{
  "model": "image classifier",
  "crop_scale_min": 0.7,
  "translate": 0.12,
  "norm": "layernorm",
  "norm_position": "pre",
  "layer_scale_init": 0.01,
  "adamw_weight_decay_other_params": 0
}
Rows from block 5, named by matrix and row number. Rows with one number belong to one neuron. Each number is 200 + 40 x the weight over its row's rms, rounded and kept within 0 to 999. All counts start at 0. After the name is the row's rms in percent of the matrix's.
# fc1: MLP up (model.blocks.5.mlp.fc1.weight, 1024x256), inputs 128-255
# fc2: MLP down (model.blocks.5.mlp.fc2.weight, 256x1024, transposed), outputs 128-255
fc1.425,119,231,185,236,147,187,208,178,260,224,163,204,160,208,167,240,135,203,304,149,161,257,271,299,199,126,191,301,209,239,151,178,179,222,159,239,145,183,234,253,207,215,162,147,230,265,229,175,163,239,225,245,211,247,181,292,143,222,221,204,199,223,137,140,271,184,197,202,225,158,203,179,202,129,209,270,155,157,219,192,271,195,213,184,166,201,118,219,192,161,170,197,192,225,217,275,176,150,292,226,224,95,206,256,231,207,217,162,133,191,164,190,189,273,160,187,144,224,244,243,234,179,178,240,163,259,153,211,197
fc2.425,122,202,280,209,231,215,251,213,202,212,209,194,258,200,252,201,232,243,167,189,167,244,221,222,153,283,187,191,217,240,212,186,159,247,196,163,157,156,221,135,170,242,164,178,164,211,178,147,220,191,267,203,224,199,190,280,212,100,207,274,218,142,126,190,189,176,210,278,186,130,228,226,168,186,222,82,257,164,235,241,192,187,162,184,273,205,210,178,125,187,225,164,186,165,191,267,203,216,229,205,177,182,203,117,207,179,237,163,206,239,207,179,232,143,144,232,240,177,168,180,237,223,202,246,309,141,174,191,202
fc1.426,100,139,214,168,258,232,181,182,161,190,183,206,182,167,247,222,158,181,231,104,214,77,150,166,239,156,164,205,171,160,156,223,149,172,233,266,214,222,181,179,212,219,210,253,167,178,100,186,233,291,264,211,166,218,209,171,211,137,155,233,243,232,189,192,228,277,274,180,210,206,197,124,247,251,199,264,211,154,240,200,198,215,227,200,241,185,96,201,173,150,189,213,183,107,165,197,123,200,283,193,218,201,226,203,231,236,267,214,201,204,179,217,191,217,174,214,201,234,164,247,253,149,189,244,193,252,197,181,226
fc2.426,109,222,289,186,177,154,153,166,117,194,174,202,222,138,185,160,164,249,228,161,136,215,215,219,230,152,155,280,212,152,195,142,187,287,227,215,122,288,259,225,177,219,233,211,228,237,191,238,193,178,311,197,203,212,167,238,179,270,129,118,173,213,169,193,199,141,253,214,169,172,192,220,216,205,226,195,281,222,153,142,164,231,204,165,197,177,197,211,109,241,150,131,187,242,183,258,195,233,251,264,246,163,196,180,109,147,145,194,167,214,213,179,166,214,245,238,157,185,222,176,75,251,210,170,203,171,244,179,231
fc1.427,091,250,204,199,245,196,199,168,275,204,182,210,190,268,213,190,65,190,224,142,178,258,115,230,173,239,58,219,175,204,188,213,220,257,192,174,158,197,147,255,200,157,174,181,242,189,215,218,201,203,230,242,211,166,168,245,210,130,242,226,220,216,164,241,207,135,216,147,244,220,146,161,240,192,194,260,183,207,138,202,184,174,254,174,147,157,119,163,220,128,221,261,159,169,148,158,206,202,146,267,251,213,226,187,176,165,165,158,218,193,249,203,158,269,112,217,249,200,130,214,202,283,217,150,166,237,179,165,193
fc2.427,088,166,166,211,161,220,293,233,171,224,197,144,268,137,177,111,193,202,114,261,151,156,225,213,191,157,190,179,208,167,208,259,145,227,154,151,211,254,156,184,218,235,191,224,173,250,217,195,211,199,212,268,141,210,255,186,300,195,129,270,217,210,181,189,192,185,203,235,141,159,140,232,215,249,302,127,265,158,252,253,202,213,121,219,171,195,186,175,207,128,181,174,91,245,176,159,181,204,191,252,166,239,155,227,180,274,187,231,157,161,175,214,234,115,171,186,160,167,136,201,213,109,228,216,242,171,272,265,249
fc1.428,101,204,212,223,206,198,114,240,254,210,252,216,179,116,225,257,163,182,173,289,145,146,239,154,146,203,263,239,249,180,209,188,228,299,173,270,193,183,179,184,174,200,210,309,146,220,227,252,202,140,339,188,174,196,166,230,203,177,278,163,224,230,165,229,200,187,245,184,244,189,210,214,221,144,285,181,168,237,187,217,253,227,204,72,190,156,217,216,216,241,201,202,134,158,192,169,189,219,183,178,198,160,250,208,208,121,172,174,252,260,190,206,176,229,189,205,199,165,219,230,195,180,227,195,168,224,201,178,211
fc2.428,102,150,188,151,148,223,241,185,224,233,162,172,195,199,170,211,166,151,149,156,202,193,213,271,270,131,230,260,262,212,205,234,178,214,135,187,244,198,120,166,198,256,215,171,233,190,186,182,223,176,189,263,217,233,233,154,247,189,157,170,159,181,247,228,184,170,164,196,181,202,235,231,199,194,126,136,273,186,180,181,243,171,218,251,231,219,176,212,131,167,232,182,238,182,244,162,233,238,230,185,243,219,139,209,203,205,211,265,220,116,226,229,140,212,141,204,179,223,226,142,153,193,135,146,275,212,192,206,205
fc1.429,107,251,174,135,195,197,170,243,184,169,203,238,159,178,172,281,211,212,187,201,220,147,184,210,189,172,203,194,202,192,188,131,169,192,153,246,205,214,320,215,217,221,179,260,239,203,150,229,220,208,214,151,221,218,252,150,225,190,211,242,183,172,213,234,241,222,260,165,162,156,188,138,148,237,266,158,175,176,192,284,70,245,246,163,225,200,208,284,203,218,203,221,121,226,164,196,186,223,101,191,110,204,158,239,170,233,241,156,147,248,149,209,135,198,232,235,270,228,158,214,208,147,224,216,276,170,237,192,246
fc2.429,095,179,206,277,199,207,243,236,191,215,212,234,128,122,194,206,148,258,207,143,253,288,264,82,188,212,195,201,142,213,174,184,195,180,206,174,207,242,193,224,166,196,259,165,284,130,183,263,99,168,253,310,173,200,262,179,156,246,147,168,246,213,219,178,258,258,205,209,236,161,205,235,211,147,226,194,167,167,160,204,280,177,245,181,219,210,207,182,224,182,234,227,158,144,221,208,209,214,282,195,184,177,202,125,206,260,173,194,239,110,213,210,212,231,187,240,231,130,193,211,187,253,95,174,185,205,198,141,225
fc1.430,097,289,141,213,197,178,227,196,266,175,153,218,174,205,194,272,164,210,218,214,239,247,221,208,183,234,144,187,276,195,162,147,283,139,182,182,158,262,202,167,259,149,237,184,154,181,215,214,226,239,212,161,290,235,288,218,153,225,189,202,102,193,182,202,214,217,150,194,229,139,225,161,259,178,262,178,184,200,152,185,163,194,223,138,285,170,242,166,208,178,226,202,145,180,149,189,208,214,183,114,123,164,168,180,212,161,230,199,149,262,170,212,137,209,186,209,243,176,227,218,183,167,199,176,217,201,204,207,226
fc2.430,101,184,232,251,132,134,224,231,226,229,202,169,256,167,209,158,171,182,126,217,179,212,283,215,236,213,157,206,220,202,214,183,148,201,214,175,181,153,200,190,141,228,138,182,228,274,134,130,221,163,166,198,308,259,222,207,181,214,99,322,168,215,242,211,164,177,173,143,195,216,200,213,228,216,222,169,197,195,198,153,201,237,200,139,151,191,177,298,227,193,163,207,258,231,193,213,190,277,197,146,170,201,261,206,166,249,188,196,199,200,157,199,195,161,255,203,178,169,175,234,187,275,132,226,158,207,207,178,190
fc1.431,109,218,157,203,237,244,196,217,236,197,107,235,191,211,135,239,171,173,203,207,214,271,285,143,206,221,144,129,199,320,200,232,275,201,160,228,144,278,203,156,225,135,164,195,162,130,159,148,145,263,220,221,201,171,239,239,285,107,170,178,115,238,170,243,218,190,149,215,176,181,195,157,248,244,203,187,209,225,203,242,161,183,250,267,263,240,294,194,171,149,204,195,212,162,228,230,185,211,255,191,203,200,182,193,224,152,215,223,242,210,230,251,180,209,160,128,159,138,244,152,216,237,245,222,197,228,179,245,206
fc2.431,098,224,229,170,220,176,221,184,177,190,208,288,147,195,216,254,160,203,211,201,240,162,159,158,228,218,226,206,202,210,252,157,266,273,175,228,212,141,231,199,212,267,234,256,210,205,180,153,241,281,119,207,221,193,174,190,140,230,252,221,221,158,203,238,103,190,265,207,301,230,216,213,130,182,204,203,163,221,193,165,153,162,236,242,173,229,140,225,243,181,239,197,188,208,118,158,294,126,162,248,168,164,281,221,234,266,171,204,197,240,199,164,197,127,194,215,202,235,178,157,136,170,150,207,194,153,232,194,240
fc1.432,103,232,185,257,198,194,221,239,221,172,143,217,107,185,112,228,245,152,203,178,214,259,162,214,143,135,135,242,168,161,183,255,149,208,238,160,209,150,153,206,222,228,118,211,195,222,229,214,264,198,198,279,179,157,258,161,236,171,186,197,217,123,206,161,233,250,217,169,188,191,252,169,160,206,214,259,223,209,233,225,169,231,184,213,240,244,127,191,173,198,174,184,138,222,259,276,251,178,179,219,155,233,222,224,169,156,164,132,192,215,180,149,220,175,275,182,259,206,210,263,232,164,215,213,271,245,174,150,122
fc2.432,110,225,230,157,206,166,145,252,201,248,275,170,203,167,164,225,261,220,172,156,190,195,201,178,196,241,160,213,241,134,230,311,138,156,184,209,257,188,186,224,209,227,215,205,112,273,303,224,239,200,199,219,267,127,193,257,228,180,201,270,185,175,187,222,138,201,230,190,251,220,196,233,234,174,237,227,247,119,257,236,229,186,245,237,152,154,209,161,248,192,195,245,164,163,206,179,214,193,191,224,125,233,198,219,204,243,215,199,218,243,171,182,144,225,257,213,194,211,200,166,180,195,176,221,167,221,184,216,281
fc1.433,112,250,214,202,280,189,154,177,234,192,165,201,218,196,236,233,190,255,175,199,139,240,223,187,168,201,155,152,271,238,217,291,224,201,229,250,186,171,244,182,264,218,210,244,160,208,224,95,155,212,217,208,181,171,182,208,235,164,284,226,234,184,217,276,269,153,286,221,191,165,192,287,223,247,178,206,212,173,163,193,182,230,145,221,203,237,227,247,116,155,198,118,170,207,282,242,148,227,215,129,173,276,172,271,161,195,221,217,221,162,218,193,235,222,212,206,224,187,211,223,192,167,227,164,145,219,183,168,157
fc2.433,124,263,248,223,179,166,220,201,194,242,233,128,200,203,190,209,182,186,212,141,211,203,173,150,258,202,251,162,200,174,181,200,192,158,184,167,237,140,173,158,251,131,192,222,207,274,161,160,183,226,251,237,218,167,165,242,187,213,152,172,202,187,128,160,136,212,176,192,184,248,257,231,240,182,186,263,236,174,204,148,163,153,199,214,148,203,173,151,228,212,251,156,124,231,213,194,226,160,253,227,177,190,231,249,179,223,182,228,207,312,240,184,168,170,248,97,140,208,215,191,247,164,191,170,210,156,157,149,168
fc1.434,079,168,256,238,220,208,228,162,227,182,186,245,204,133,212,201,188,242,222,192,194,187,228,189,233,192,227,157,176,166,216,260,169,196,260,245,189,207,222,219,186,211,200,186,183,203,186,143,209,211,204,167,164,148,169,138,157,170,194,168,277,169,201,163,260,179,169,181,227,151,205,253,196,260,174,209,237,190,225,289,227,212,172,188,205,165,222,201,189,221,251,198,254,217,260,194,194,195,292,208,194,276,175,209,157,217,147,224,205,176,132,171,163,251,188,206,200,217,170,144,239,283,195,252,178,100,160,208,202
fc2.434,085,195,217,197,177,207,236,155,184,220,195,266,244,199,170,196,261,179,163,232,211,185,272,245,279,195,234,187,119,245,224,233,191,198,181,201,233,191,268,143,202,205,189,202,208,180,212,175,183,200,105,221,212,187,239,210,187,245,243,175,183,219,180,150,191,209,163,177,169,190,264,168,184,227,176,135,177,204,177,226,226,137,239,170,176,169,243,162,211,161,193,253,171,187,111,128,266,216,124,227,217,160,237,226,195,249,180,203,166,157,185,230,128,131,118,234,128,175,161,132,212,157,227,133,164,268,220,240,251
fc1.435,111,249,213,222,190,148,187,325,251,189,123,177,260,181,213,188,198,202,133,196,238,198,168,153,187,227,174,166,221,136,260,214,209,177,109,243,148,177,268,132,196,189,127,229,178,257,182,228,228,181,149,140,168,288,259,212,217,137,266,145,215,254,170,176,249,233,261,206,225,202,239,202,186,154,214,161,206,171,169,199,197,177,236,124,219,176,179,241,228,234,173,197,136,238,238,178,172,233,215,97,220,190,157,172,228,185,215,223,188,269,203,241,133,193,209,313,163,244,233,223,183,187,221,224,139,204,133,119,216
fc2.435,100,176,186,207,176,269,177,108,140,185,160,220,148,148,144,226,228,218,203,145,240,291,218,125,115,205,177,174,177,156,255,220,162,267,222,245,232,162,164,255,251,263,194,211,227,246,219,121,90,127,260,170,179,149,171,191,217,92,145,237,282,139,154,208,214,252,240,204,195,182,233,194,159,209,238,188,248,206,149,136,221,238,202,170,277,226,179,185,135,160,231,190,187,241,171,208,200,149,234,207,197,251,142,141,211,226,207,166,182,203,194,183,208,208,171,244,221,183,146,222,207,176,206,240,162,151,243,167,214
fc1.436,078,198,205,210,203,179,179,281,201,182,245,158,158,166,194,225,134,120,233,143,217,203,179,225,195,169,202,175,248,276,198,195,251,187,180,268,142,109,192,191,179,233,249,231,235,179,201,130,166,133,240,182,198,189,197,207,219,220,181,238,266,160,225,287,168,177,255,108,163,223,223,209,199,216,220,202,246,168,188,194,269,233,207,219,155,129,191,189,240,293,226,200,229,139,231,227,225,260,254,178,180,264,145,148,185,164,203,271,168,222,190,200,241,191,260,164,181,199,236,240,194,232,195,174,207,219,250,253,166
fc2.436,078,145,195,198,148,238,165,181,197,280,205,192,220,172,209,154,165,202,157,197,248,100,271,251,212,176,202,181,142,161,204,170,206,103,181,167,192,186,152,244,217,139,157,130,115,207,245,237,200,294,190,213,150,230,235,174,188,241,176,256,147,219,207,283,212,218,188,129,249,173,238,263,230,267,185,180,235,256,186,191,217,199,239,253,251,256,234,188,149,214,136,228,185,193,234,201,156,210,243,179,258,151,174,164,128,232,182,206,213,252,214,210,169,268,132,225,230,152,213,170,203,191,201,237,163,148,148,121,220
fc1.437,103,162,171,272,165,238,222,150,177,185,152,166,162,148,214,256,240,222,241,182,192,218,146,164,240,241,180,174,220,213,188,289,148,167,224,237,283,203,171,220,235,192,170,136,215,195,173,192,208,258,141,215,188,140,218,153,171,188,222,168,150,202,175,190,201,226,179,155,200,187,119,172,200,146,148,207,224,227,292,182,139,178,178,220,150,205,214,245,210,200,133,166,193,170,219,248,183,203,204,228,160,272,210,125,243,203,212,189,188,238,231,232,108,185,148,184,243,226,283,217,182,203,305,130,230,187,191,217,213
fc2.437,102,201,148,201,238,165,190,194,249,175,124,195,238,221,248,245,222,201,138,188,178,244,247,170,167,239,151,139,235,236,178,211,206,219,244,182,196,220,164,263,183,201,272,168,237,239,236,222,203,233,203,216,171,199,226,208,233,234,269,102,258,185,172,175,240,251,212,147,316,225,131,163,266,223,140,139,225,135,197,216,249,262,266,172,204,147,203,262,159,157,183,218,186,226,266,272,240,183,196,221,198,170,200,278,253,236,95,181,184,211,184,231,178,206,224,115,170,213,161,181,190,133,222,132,288,185,219,221,133
fc1.438,077,201,147,199,222,285,232,173,169,176,203,157,173,135,207,222,220,291,222,235,203,238,193,189,174,253,120,146,238,226,206,166,169,140,219,191,241,233,192,214,232,226,215,185,202,261,135,235,192,224,99,187,162,157,169,211,224,256,188,148,192,223,192,161,218,202,197,196,237,202,258,144,136,95,228,184,202,212,219,238,238,209,201,181,213,185,209,182,260,222,285,204,201,228,179,152,209,218,260,163,171,193,204,156,231,289,210,227,130,214,151,191,152,187,232,155,213,265,220,161,268,278,131,235,181,212,228,210,165
fc2.438,085,237,195,193,251,228,216,218,145,246,182,242,288,269,227,168,211,213,155,155,162,233,240,257,184,243,178,218,233,277,150,235,168,229,175,175,167,128,235,217,181,259,169,253,182,170,190,193,209,209,199,176,259,206,182,152,132,123,107,167,150,225,208,141,208,217,118,198,231,224,104,183,153,138,126,199,177,274,236,189,188,173,195,173,225,233,181,227,217,328,162,102,251,162,215,213,221,177,149,142,186,147,218,253,149,194,119,212,157,192,241,273,210,218,205,202,213,184,271,193,198,193,197,189,152,171,247,181,226
fc1.439,078,236,184,236,145,194,213,230,201,180,185,212,196,245,311,125,191,254,164,142,161,167,134,242,118,173,168,155,226,276,208,223,230,220,194,225,207,182,253,161,214,135,103,84,212,229,179,185,195,137,186,233,151,232,211,266,211,239,188,204,245,198,181,213,187,207,226,209,247,208,234,112,217,236,163,306,203,178,270,184,212,219,161,139,177,138,282,203,236,245,204,194,164,226,279,158,229,218,206,238,207,278,200,230,159,175,231,257,210,201,190,175,139,272,268,196,194,205,245,188,206,196,149,256,206,165,214,194,182
fc2.439,082,174,170,105,180,210,227,201,256,223,196,184,204,160,208,238,136,143,235,197,164,225,232,257,263,223,245,182,214,245,237,181,121,290,180,230,242,150,200,253,106,173,258,218,239,192,197,198,238,216,216,135,224,189,283,157,211,174,180,148,197,192,237,187,164,185,190,245,217,271,151,149,228,267,185,135,176,219,184,271,239,127,243,244,210,213,164,188,258,186,178,171,270,161,231,162,161,209,159,210,179,191,222,202,242,205,185,232,158,184,174,171,228,246,173,251,197,230,243,183,211,242,238,178,133,226,201,254,226
fc1.440,087,207,191,151,243,259,150,265,112,192,238,169,199,179,125,138,212,231,143,255,265,162,202,258,179,117,150,162,195,227,165,202,252,204,218,217,175,214,170,179,207,151,216,176,185,261,236,191,186,242,176,242,182,164,229,198,221,157,174,254,260,178,213,162,194,230,211,202,199,225,142,209,189,184,268,220,158,318,173,166,181,133,239,147,179,191,152,196,241,149,175,151,207,183,203,192,224,208,243,161,247,239,132,259,180,239,233,213,215,187,244,208,215,217,145,202,226,235,232,237,213,221,226,230,157,264,231,207,216
fc2.440,088,164,181,207,208,158,175,207,226,154,145,220,164,152,305,282,238,229,206,134,270,219,137,246,255,254,252,209,181,224,163,196,136,234,210,224,197,235,189,239,236,217,216,254,192,226,184,224,216,190,175,192,196,245,157,136,180,188,173,197,222,201,159,160,181,167,240,257,140,217,165,195,210,201,196,208,183,132,152,197,210,233,197,226,241,175,205,240,213,160,183,292,150,203,234,228,178,178,191,261,162,141,243,119,203,216,199,143,188,126,193,159,171,87,264,211,224,147,185,223,187,146,144,239,227,228,223,92,254
fc1.441,108,235,144,168,243,192,219,169,171,203,134,194,138,202,231,206,168,179,169,199,268,212,251,161,210,187,221,156,193,162,242,237,250,205,269,137,153,234,207,176,178,220,178,167,136,166,154,218,251,232,187,224,227,129,182,250,157,210,223,264,174,223,187,222,206,236,159,120,193,171,143,205,132,170,205,232,203,241,187,234,259,306,233,173,277,173,186,199,147,162,133,134,192,136,196,198,170,224,218,246,194,138,218,186,257,214,138,184,262,227,150,225,174,240,220,183,218,246,200,238,177,142,216,181,254,224,158,244,166
fc2.441,113,298,172,241,128,194,116,243,253,150,195,200,180,133,216,235,224,147,225,245,119,189,174,194,199,135,216,166,207,172,268,160,217,177,243,169,230,179,151,172,228,182,289,260,167,193,160,195,183,204,215,252,147,273,171,181,206,136,234,150,174,191,239,199,229,257,233,285,160,196,183,207,229,176,142,237,226,202,277,274,246,200,214,174,168,163,226,179,206,269,238,218,239,206,184,253,194,295,206,231,190,217,206,197,200,182,232,128,169,193,149,189,112,224,202,206,231,277,204,151,149,160,148,193,200,212,159,167,190
fc1.442,097,250,177,208,207,191,125,206,194,221,180,169,192,231,174,218,221,221,206,210,225,237,232,280,150,187,167,215,240,138,122,186,240,217,270,201,229,227,231,187,261,227,299,157,230,103,197,262,141,226,205,252,218,147,215,187,210,299,245,150,155,207,250,241,297,175,192,132,217,152,229,222,235,253,114,248,255,201,195,153,210,234,175,248,230,127,218,201,181,177,180,224,221,177,197,179,120,152,152,204,262,202,176,192,204,246,263,100,171,275,221,173,207,210,163,191,185,194,150,200,262,231,221,221,193,184,188,142,187
fc2.442,096,179,206,155,233,230,217,210,162,194,217,196,180,163,183,141,226,128,275,179,162,161,241,227,177,201,246,210,207,159,216,216,224,177,224,246,161,69,203,160,206,214,214,227,234,148,225,180,193,167,184,200,289,224,211,301,214,238,257,210,216,209,209,227,207,91,164,194,220,190,189,123,145,99,250,272,185,297,189,141,156,232,213,229,139,252,228,220,279,194,122,131,221,146,175,253,188,174,233,204,153,219,222,163,147,195,275,201,239,219,166,250,243,218,199,192,221,227,241,250,157,190,170,235,215,241,208,288,201
fc1.443,106,214,222,226,208,183,255,236,115,285,182,254,100,200,192,212,210,271,174,203,235,225,138,146,209,176,232,237,188,195,274,227,199,212,161,214,229,235,192,231,193,297,189,273,216,215,177,258,144,200,204,142,204,197,221,146,188,201,154,215,231,190,220,210,215,194,228,202,191,148,226,144,193,152,236,145,165,247,189,241,153,211,221,181,141,188,186,248,205,197,162,114,279,186,186,157,189,179,186,180,191,232,141,159,279,172,132,247,208,206,175,129,192,259,210,233,194,202,321,223,221,246,218,146,177,257,177,113,221
fc2.443,097,196,177,159,188,242,219,186,267,102,252,238,245,174,274,177,157,271,273,207,190,285,203,192,198,193,188,203,157,232,169,85,156,177,230,228,189,231,191,205,178,236,225,205,254,249,200,150,160,239,209,148,236,171,267,218,271,161,211,169,253,199,298,196,229,185,185,168,182,244,161,189,184,203,200,214,211,196,173,227,278,312,154,197,236,175,190,222,198,187,156,222,188,166,188,218,220,223,184,278,193,197,141,220,246,206,168,128,142,146,206,198,233,174,188,216,224,199,75,174,161,162,237,218,204,167,221,211,222
fc1.444,106,204,138,169,173,166,176,133,217,217,156,202,231,184,156,173,224,182,226,235,214,210,176,264,195,229,141,231,333,146,204,245,164,216,222,223,154,242,232,239,244,129,188,218,201,242,223,130,127,221,269,298,152,199,182,167,259,234,176,131,182,172,245,158,194,228,217,132,163,211,298,182,191,118,232,200,120,225,171,176,204,212,147,233,261,182,226,214,162,129,247,208,288,217,180,256,185,180,196,182,202,190,217,195,176,165,139,101,208,237,182,248,196,232,284,184,215,209,220,208,201,190,194,181,179,204,216,182,313
fc2.444,101,171,184,149,171,221,118,204,176,223,238,188,177,213,159,238,241,258,219,189,216,195,163,132,195,182,197,201,183,163,226,230,203,139,237,220,171,128,209,136,134,189,235,148,278,233,172,275,295,163,198,197,243,220,201,187,142,207,208,190,197,143,244,111,194,219,129,168,160,155,226,171,228,227,261,202,231,211,228,220,279,172,188,219,157,219,136,241,129,206,165,209,248,125,173,222,194,303,188,254,199,263,212,157,247,205,229,323,249,140,233,227,172,174,152,236,163,179,256,259,216,218,188,179,218,224,172,229,211
fc1.445,112,232,223,136,184,170,187,198,259,131,257,169,215,273,244,234,99,168,260,168,175,155,92,202,159,149,242,209,209,244,157,201,191,171,140,196,253,184,174,204,157,193,157,198,166,183,157,253,220,216,198,178,216,220,208,198,179,137,200,250,254,193,186,182,196,173,178,155,183,238,243,231,269,225,191,246,206,241,215,198,209,194,202,105,156,264,180,206,224,259,173,129,218,231,214,206,295,257,242,131,236,227,203,242,204,187,214,186,200,189,211,258,194,205,215,218,200,238,216,185,215,172,297,156,248,239,195,251,194
fc2.445,106,146,188,244,265,257,217,218,223,201,129,196,210,190,232,223,241,161,295,220,150,235,235,229,271,247,191,233,211,213,197,184,126,250,203,160,141,204,214,199,244,205,238,170,206,242,208,119,165,243,237,182,238,238,184,244,208,179,136,248,192,265,211,141,177,239,161,222,126,178,125,127,163,195,185,216,249,215,199,276,218,175,257,232,221,211,226,209,166,153,135,304,235,111,239,197,153,155,179,174,165,220,157,179,244,182,231,228,235,180,177,190,240,270,207,92,249,141,236,264,277,159,113,188,179,237,195,193,184
fc1.446,096,250,199,254,197,251,232,121,253,245,157,220,143,159,165,206,170,215,149,237,253,213,178,189,218,176,140,185,192,188,201,218,256,199,208,215,117,180,153,244,268,223,200,250,252,160,204,235,228,137,248,174,249,266,185,143,143,271,206,170,183,153,139,293,182,151,163,165,231,163,200,143,186,229,223,211,253,243,247,238,187,203,80,192,148,210,186,221,227,195,276,150,183,244,274,161,228,197,161,197,229,246,151,163,218,246,241,213,218,205,218,255,223,214,213,194,192,219,241,243,213,227,174,184,147,156,213,130,167
fc2.446,094,194,178,161,189,217,279,239,182,170,175,297,228,236,145,223,157,221,245,243,225,143,164,221,125,252,203,186,210,178,181,181,199,279,206,234,216,250,225,176,172,132,231,242,209,154,215,162,154,234,179,235,222,151,260,260,192,195,164,152,173,215,164,178,214,169,173,146,253,216,158,201,195,202,183,208,161,165,183,220,228,105,281,276,286,231,234,201,184,195,144,193,224,199,146,230,202,272,172,178,175,216,176,230,255,199,200,148,105,231,222,195,178,171,171,182,173,229,238,121,170,177,257,188,172,215,207,226,233
fc1.447,093,220,236,209,199,230,274,228,268,196,318,205,165,156,209,196,255,196,135,134,259,222,173,246,197,189,171,184,98,202,204,173,196,112,155,204,239,179,239,179,179,224,247,244,170,180,226,190,212,156,183,199,159,96,223,153,163,184,148,255,260,171,209,176,224,203,183,235,206,187,270,216,186,220,179,207,150,271,175,235,240,294,195,147,168,240,200,296,206,174,142,211,204,149,177,161,204,220,209,183,219,169,129,248,127,156,207,237,152,164,200,183,236,227,234,220,173,196,262,243,158,174,199,214,182,138,206,118,250
fc2.447,094,155,181,203,178,176,150,180,182,180,125,183,294,217,108,241,258,135,207,252,173,228,181,174,232,132,170,226,255,233,141,214,197,171,173,187,184,205,219,190,214,200,214,255,294,303,202,221,157,215,185,200,266,202,135,182,231,262,326,211,292,256,154,268,207,218,245,142,209,213,224,198,173,167,178,200,146,233,204,219,152,180,209,116,199,185,225,170,176,196,222,161,202,179,212,244,242,243,270,153,165,221,275,243,242,303,200,185,205,170,245,234,211,205,240,188,176,200,187,276,129,222,211,162,254,247,208,173,171
fc1.448,084,146,171,218,187,196,146,264,120,191,237,163,229,214,212,254,278,208,201,153,214,210,244,263,189,111,271,207,189,211,175,203,245,177,173,237,301,206,156,145,243,235,187,285,182,180,185,253,182,200,138,213,217,165,210,182,243,228,255,213,167,253,262,217,237,185,198,200,281,197,148,156,239,185,237,207,180,152,248,198,167,219,188,203,170,219,278,205,272,234,262,159,188,152,253,225,133,159,260,190,230,145,217,195,175,226,176,225,212,219,247,173,164,188,151,202,242,170,193,265,168,301,212,122,188,221,205,224,172
fc2.448,098,210,232,278,131,186,202,222,234,204,163,191,210,164,234,129,248,253,277,240,218,197,248,243,244,116,181,166,211,169,168,249,229,206,162,251,215,183,218,243,167,226,294,210,180,222,161,177,237,251,152,202,301,184,214,141,216,199,195,208,258,178,193,93,230,218,259,132,155,232,247,229,213,201,219,176,206,202,170,152,211,175,217,228,188,198,209,197,210,124,154,191,205,153,178,173,190,108,228,176,173,124,201,208,256,144,263,272,164,253,178,204,214,194,210,190,176,281,195,235,191,218,150,251,251,232,193,253,195
fc1.449,113,131,91,186,150,218,130,227,215,203,179,121,211,268,209,193,241,257,214,249,95,144,228,187,180,197,208,200,214,198,214,143,165,212,126,241,239,248,106,132,223,245,245,201,199,178,221,223,192,191,206,125,192,191,150,241,248,125,194,199,328,163,175,192,165,188,195,212,59,184,206,207,240,177,246,212,213,143,261,199,188,152,185,189,229,188,208,206,207,177,134,181,213,195,138,244,198,219,283,177,196,213,173,179,202,203,248,188,187,227,230,219,174,194,159,199,229,192,237,240,187,279,222,230,220,276,200,231,168
fc2.449,124,195,205,243,183,206,214,220,178,257,254,262,140,174,208,199,156,151,231,164,174,179,133,194,220,274,206,254,177,174,195,163,192,190,134,155,227,226,281,225,231,193,261,240,192,141,109,241,194,213,232,259,164,248,238,180,221,239,155,219,131,192,185,181,236,107,175,96,286,197,217,180,216,223,238,241,236,195,202,177,185,199,241,164,159,274,225,151,193,225,176,212,162,155,194,260,227,207,206,190,230,268,231,181,141,220,189,192,209,154,179,270,218,186,186,205,201,290,192,204,152,203,195,211,184,117,186,172,148
fc1.450,114,217,228,244,211,190,195,235,196,222,264,189,152,286,200,197,209,158,265,183,172,123,163,255,173,207,152,252,234,214,177,174,209,259,215,208,239,222,141,207,194,211,219,191,219,186,215,201,201,221,226,113,129,264,204,273,219,116,263,200,210,138,183,193,211,204,54,160,211,232,188,233,213,136,226,265,236,212,286,170,193,188,172,231,208,197,233,266,170,152,234,173,218,197,185,244,168,244,156,242,159,255,267,160,200,192,76,157,157,204,194,173,152,230,178,227,159,225,140,169,191,230,230,247,210,262,223,230,281
fc2.450,118,242,242,179,172,216,237,123,117,283,159,181,264,202,194,203,191,210,206,231,174,236,206,157,218,174,171,148,164,235,182,202,171,217,175,165,192,154,131,237,224,155,225,178,222,221,128,244,170,182,183,232,166,151,187,155,188,175,125,201,184,228,128,218,183,132,198,246,191,247,266,267,219,164,191,263,218,225,179,176,183,188,210,234,247,162,203,239,221,171,131,221,159,182,210,186,201,200,237,181,187,98,166,198,206,253,321,201,145,200,138,246,211,200,94,189,258,181,168,207,215,212,269,178,201,193,266,181,213
fc1.451,106,205,249,260,255,170,207,232,267,240,211,216,172,233,210,249,192,180,184,196,158,194,241,188,200,205,191,236,156,246,221,139,217,274,237,158,156,260,209,207,193,293,197,213,150,163,304,199,133,221,211,234,197,143,163,188,204,190,192,205,198,81,238,187,274,213,200,242,144,165,205,213,181,153,185,215,244,203,191,223,300,240,245,210,195,244,238,247,212,174,202,228,251,231,148,232,190,212,220,155,270,213,170,194,147,236,157,202,182,274,172,214,195,212,112,228,220,244,249,166,144,183,232,200,137,200,152,177,130
fc2.451,090,163,167,171,183,177,214,219,125,181,177,171,179,199,235,238,193,191,200,186,254,255,213,183,163,137,195,150,192,258,212,143,185,229,211,149,205,193,240,218,264,148,175,146,198,274,164,216,245,168,189,162,185,223,252,260,131,184,216,218,200,199,216,171,206,162,292,136,201,255,223,228,215,210,252,185,161,245,213,198,134,211,258,150,172,242,202,204,210,170,144,156,158,199,205,152,196,215,241,232,120,233,190,208,217,180,213,239,274,107,207,198,255,176,248,200,221,263,125,254,260,209,223,116,229,251,212,207,174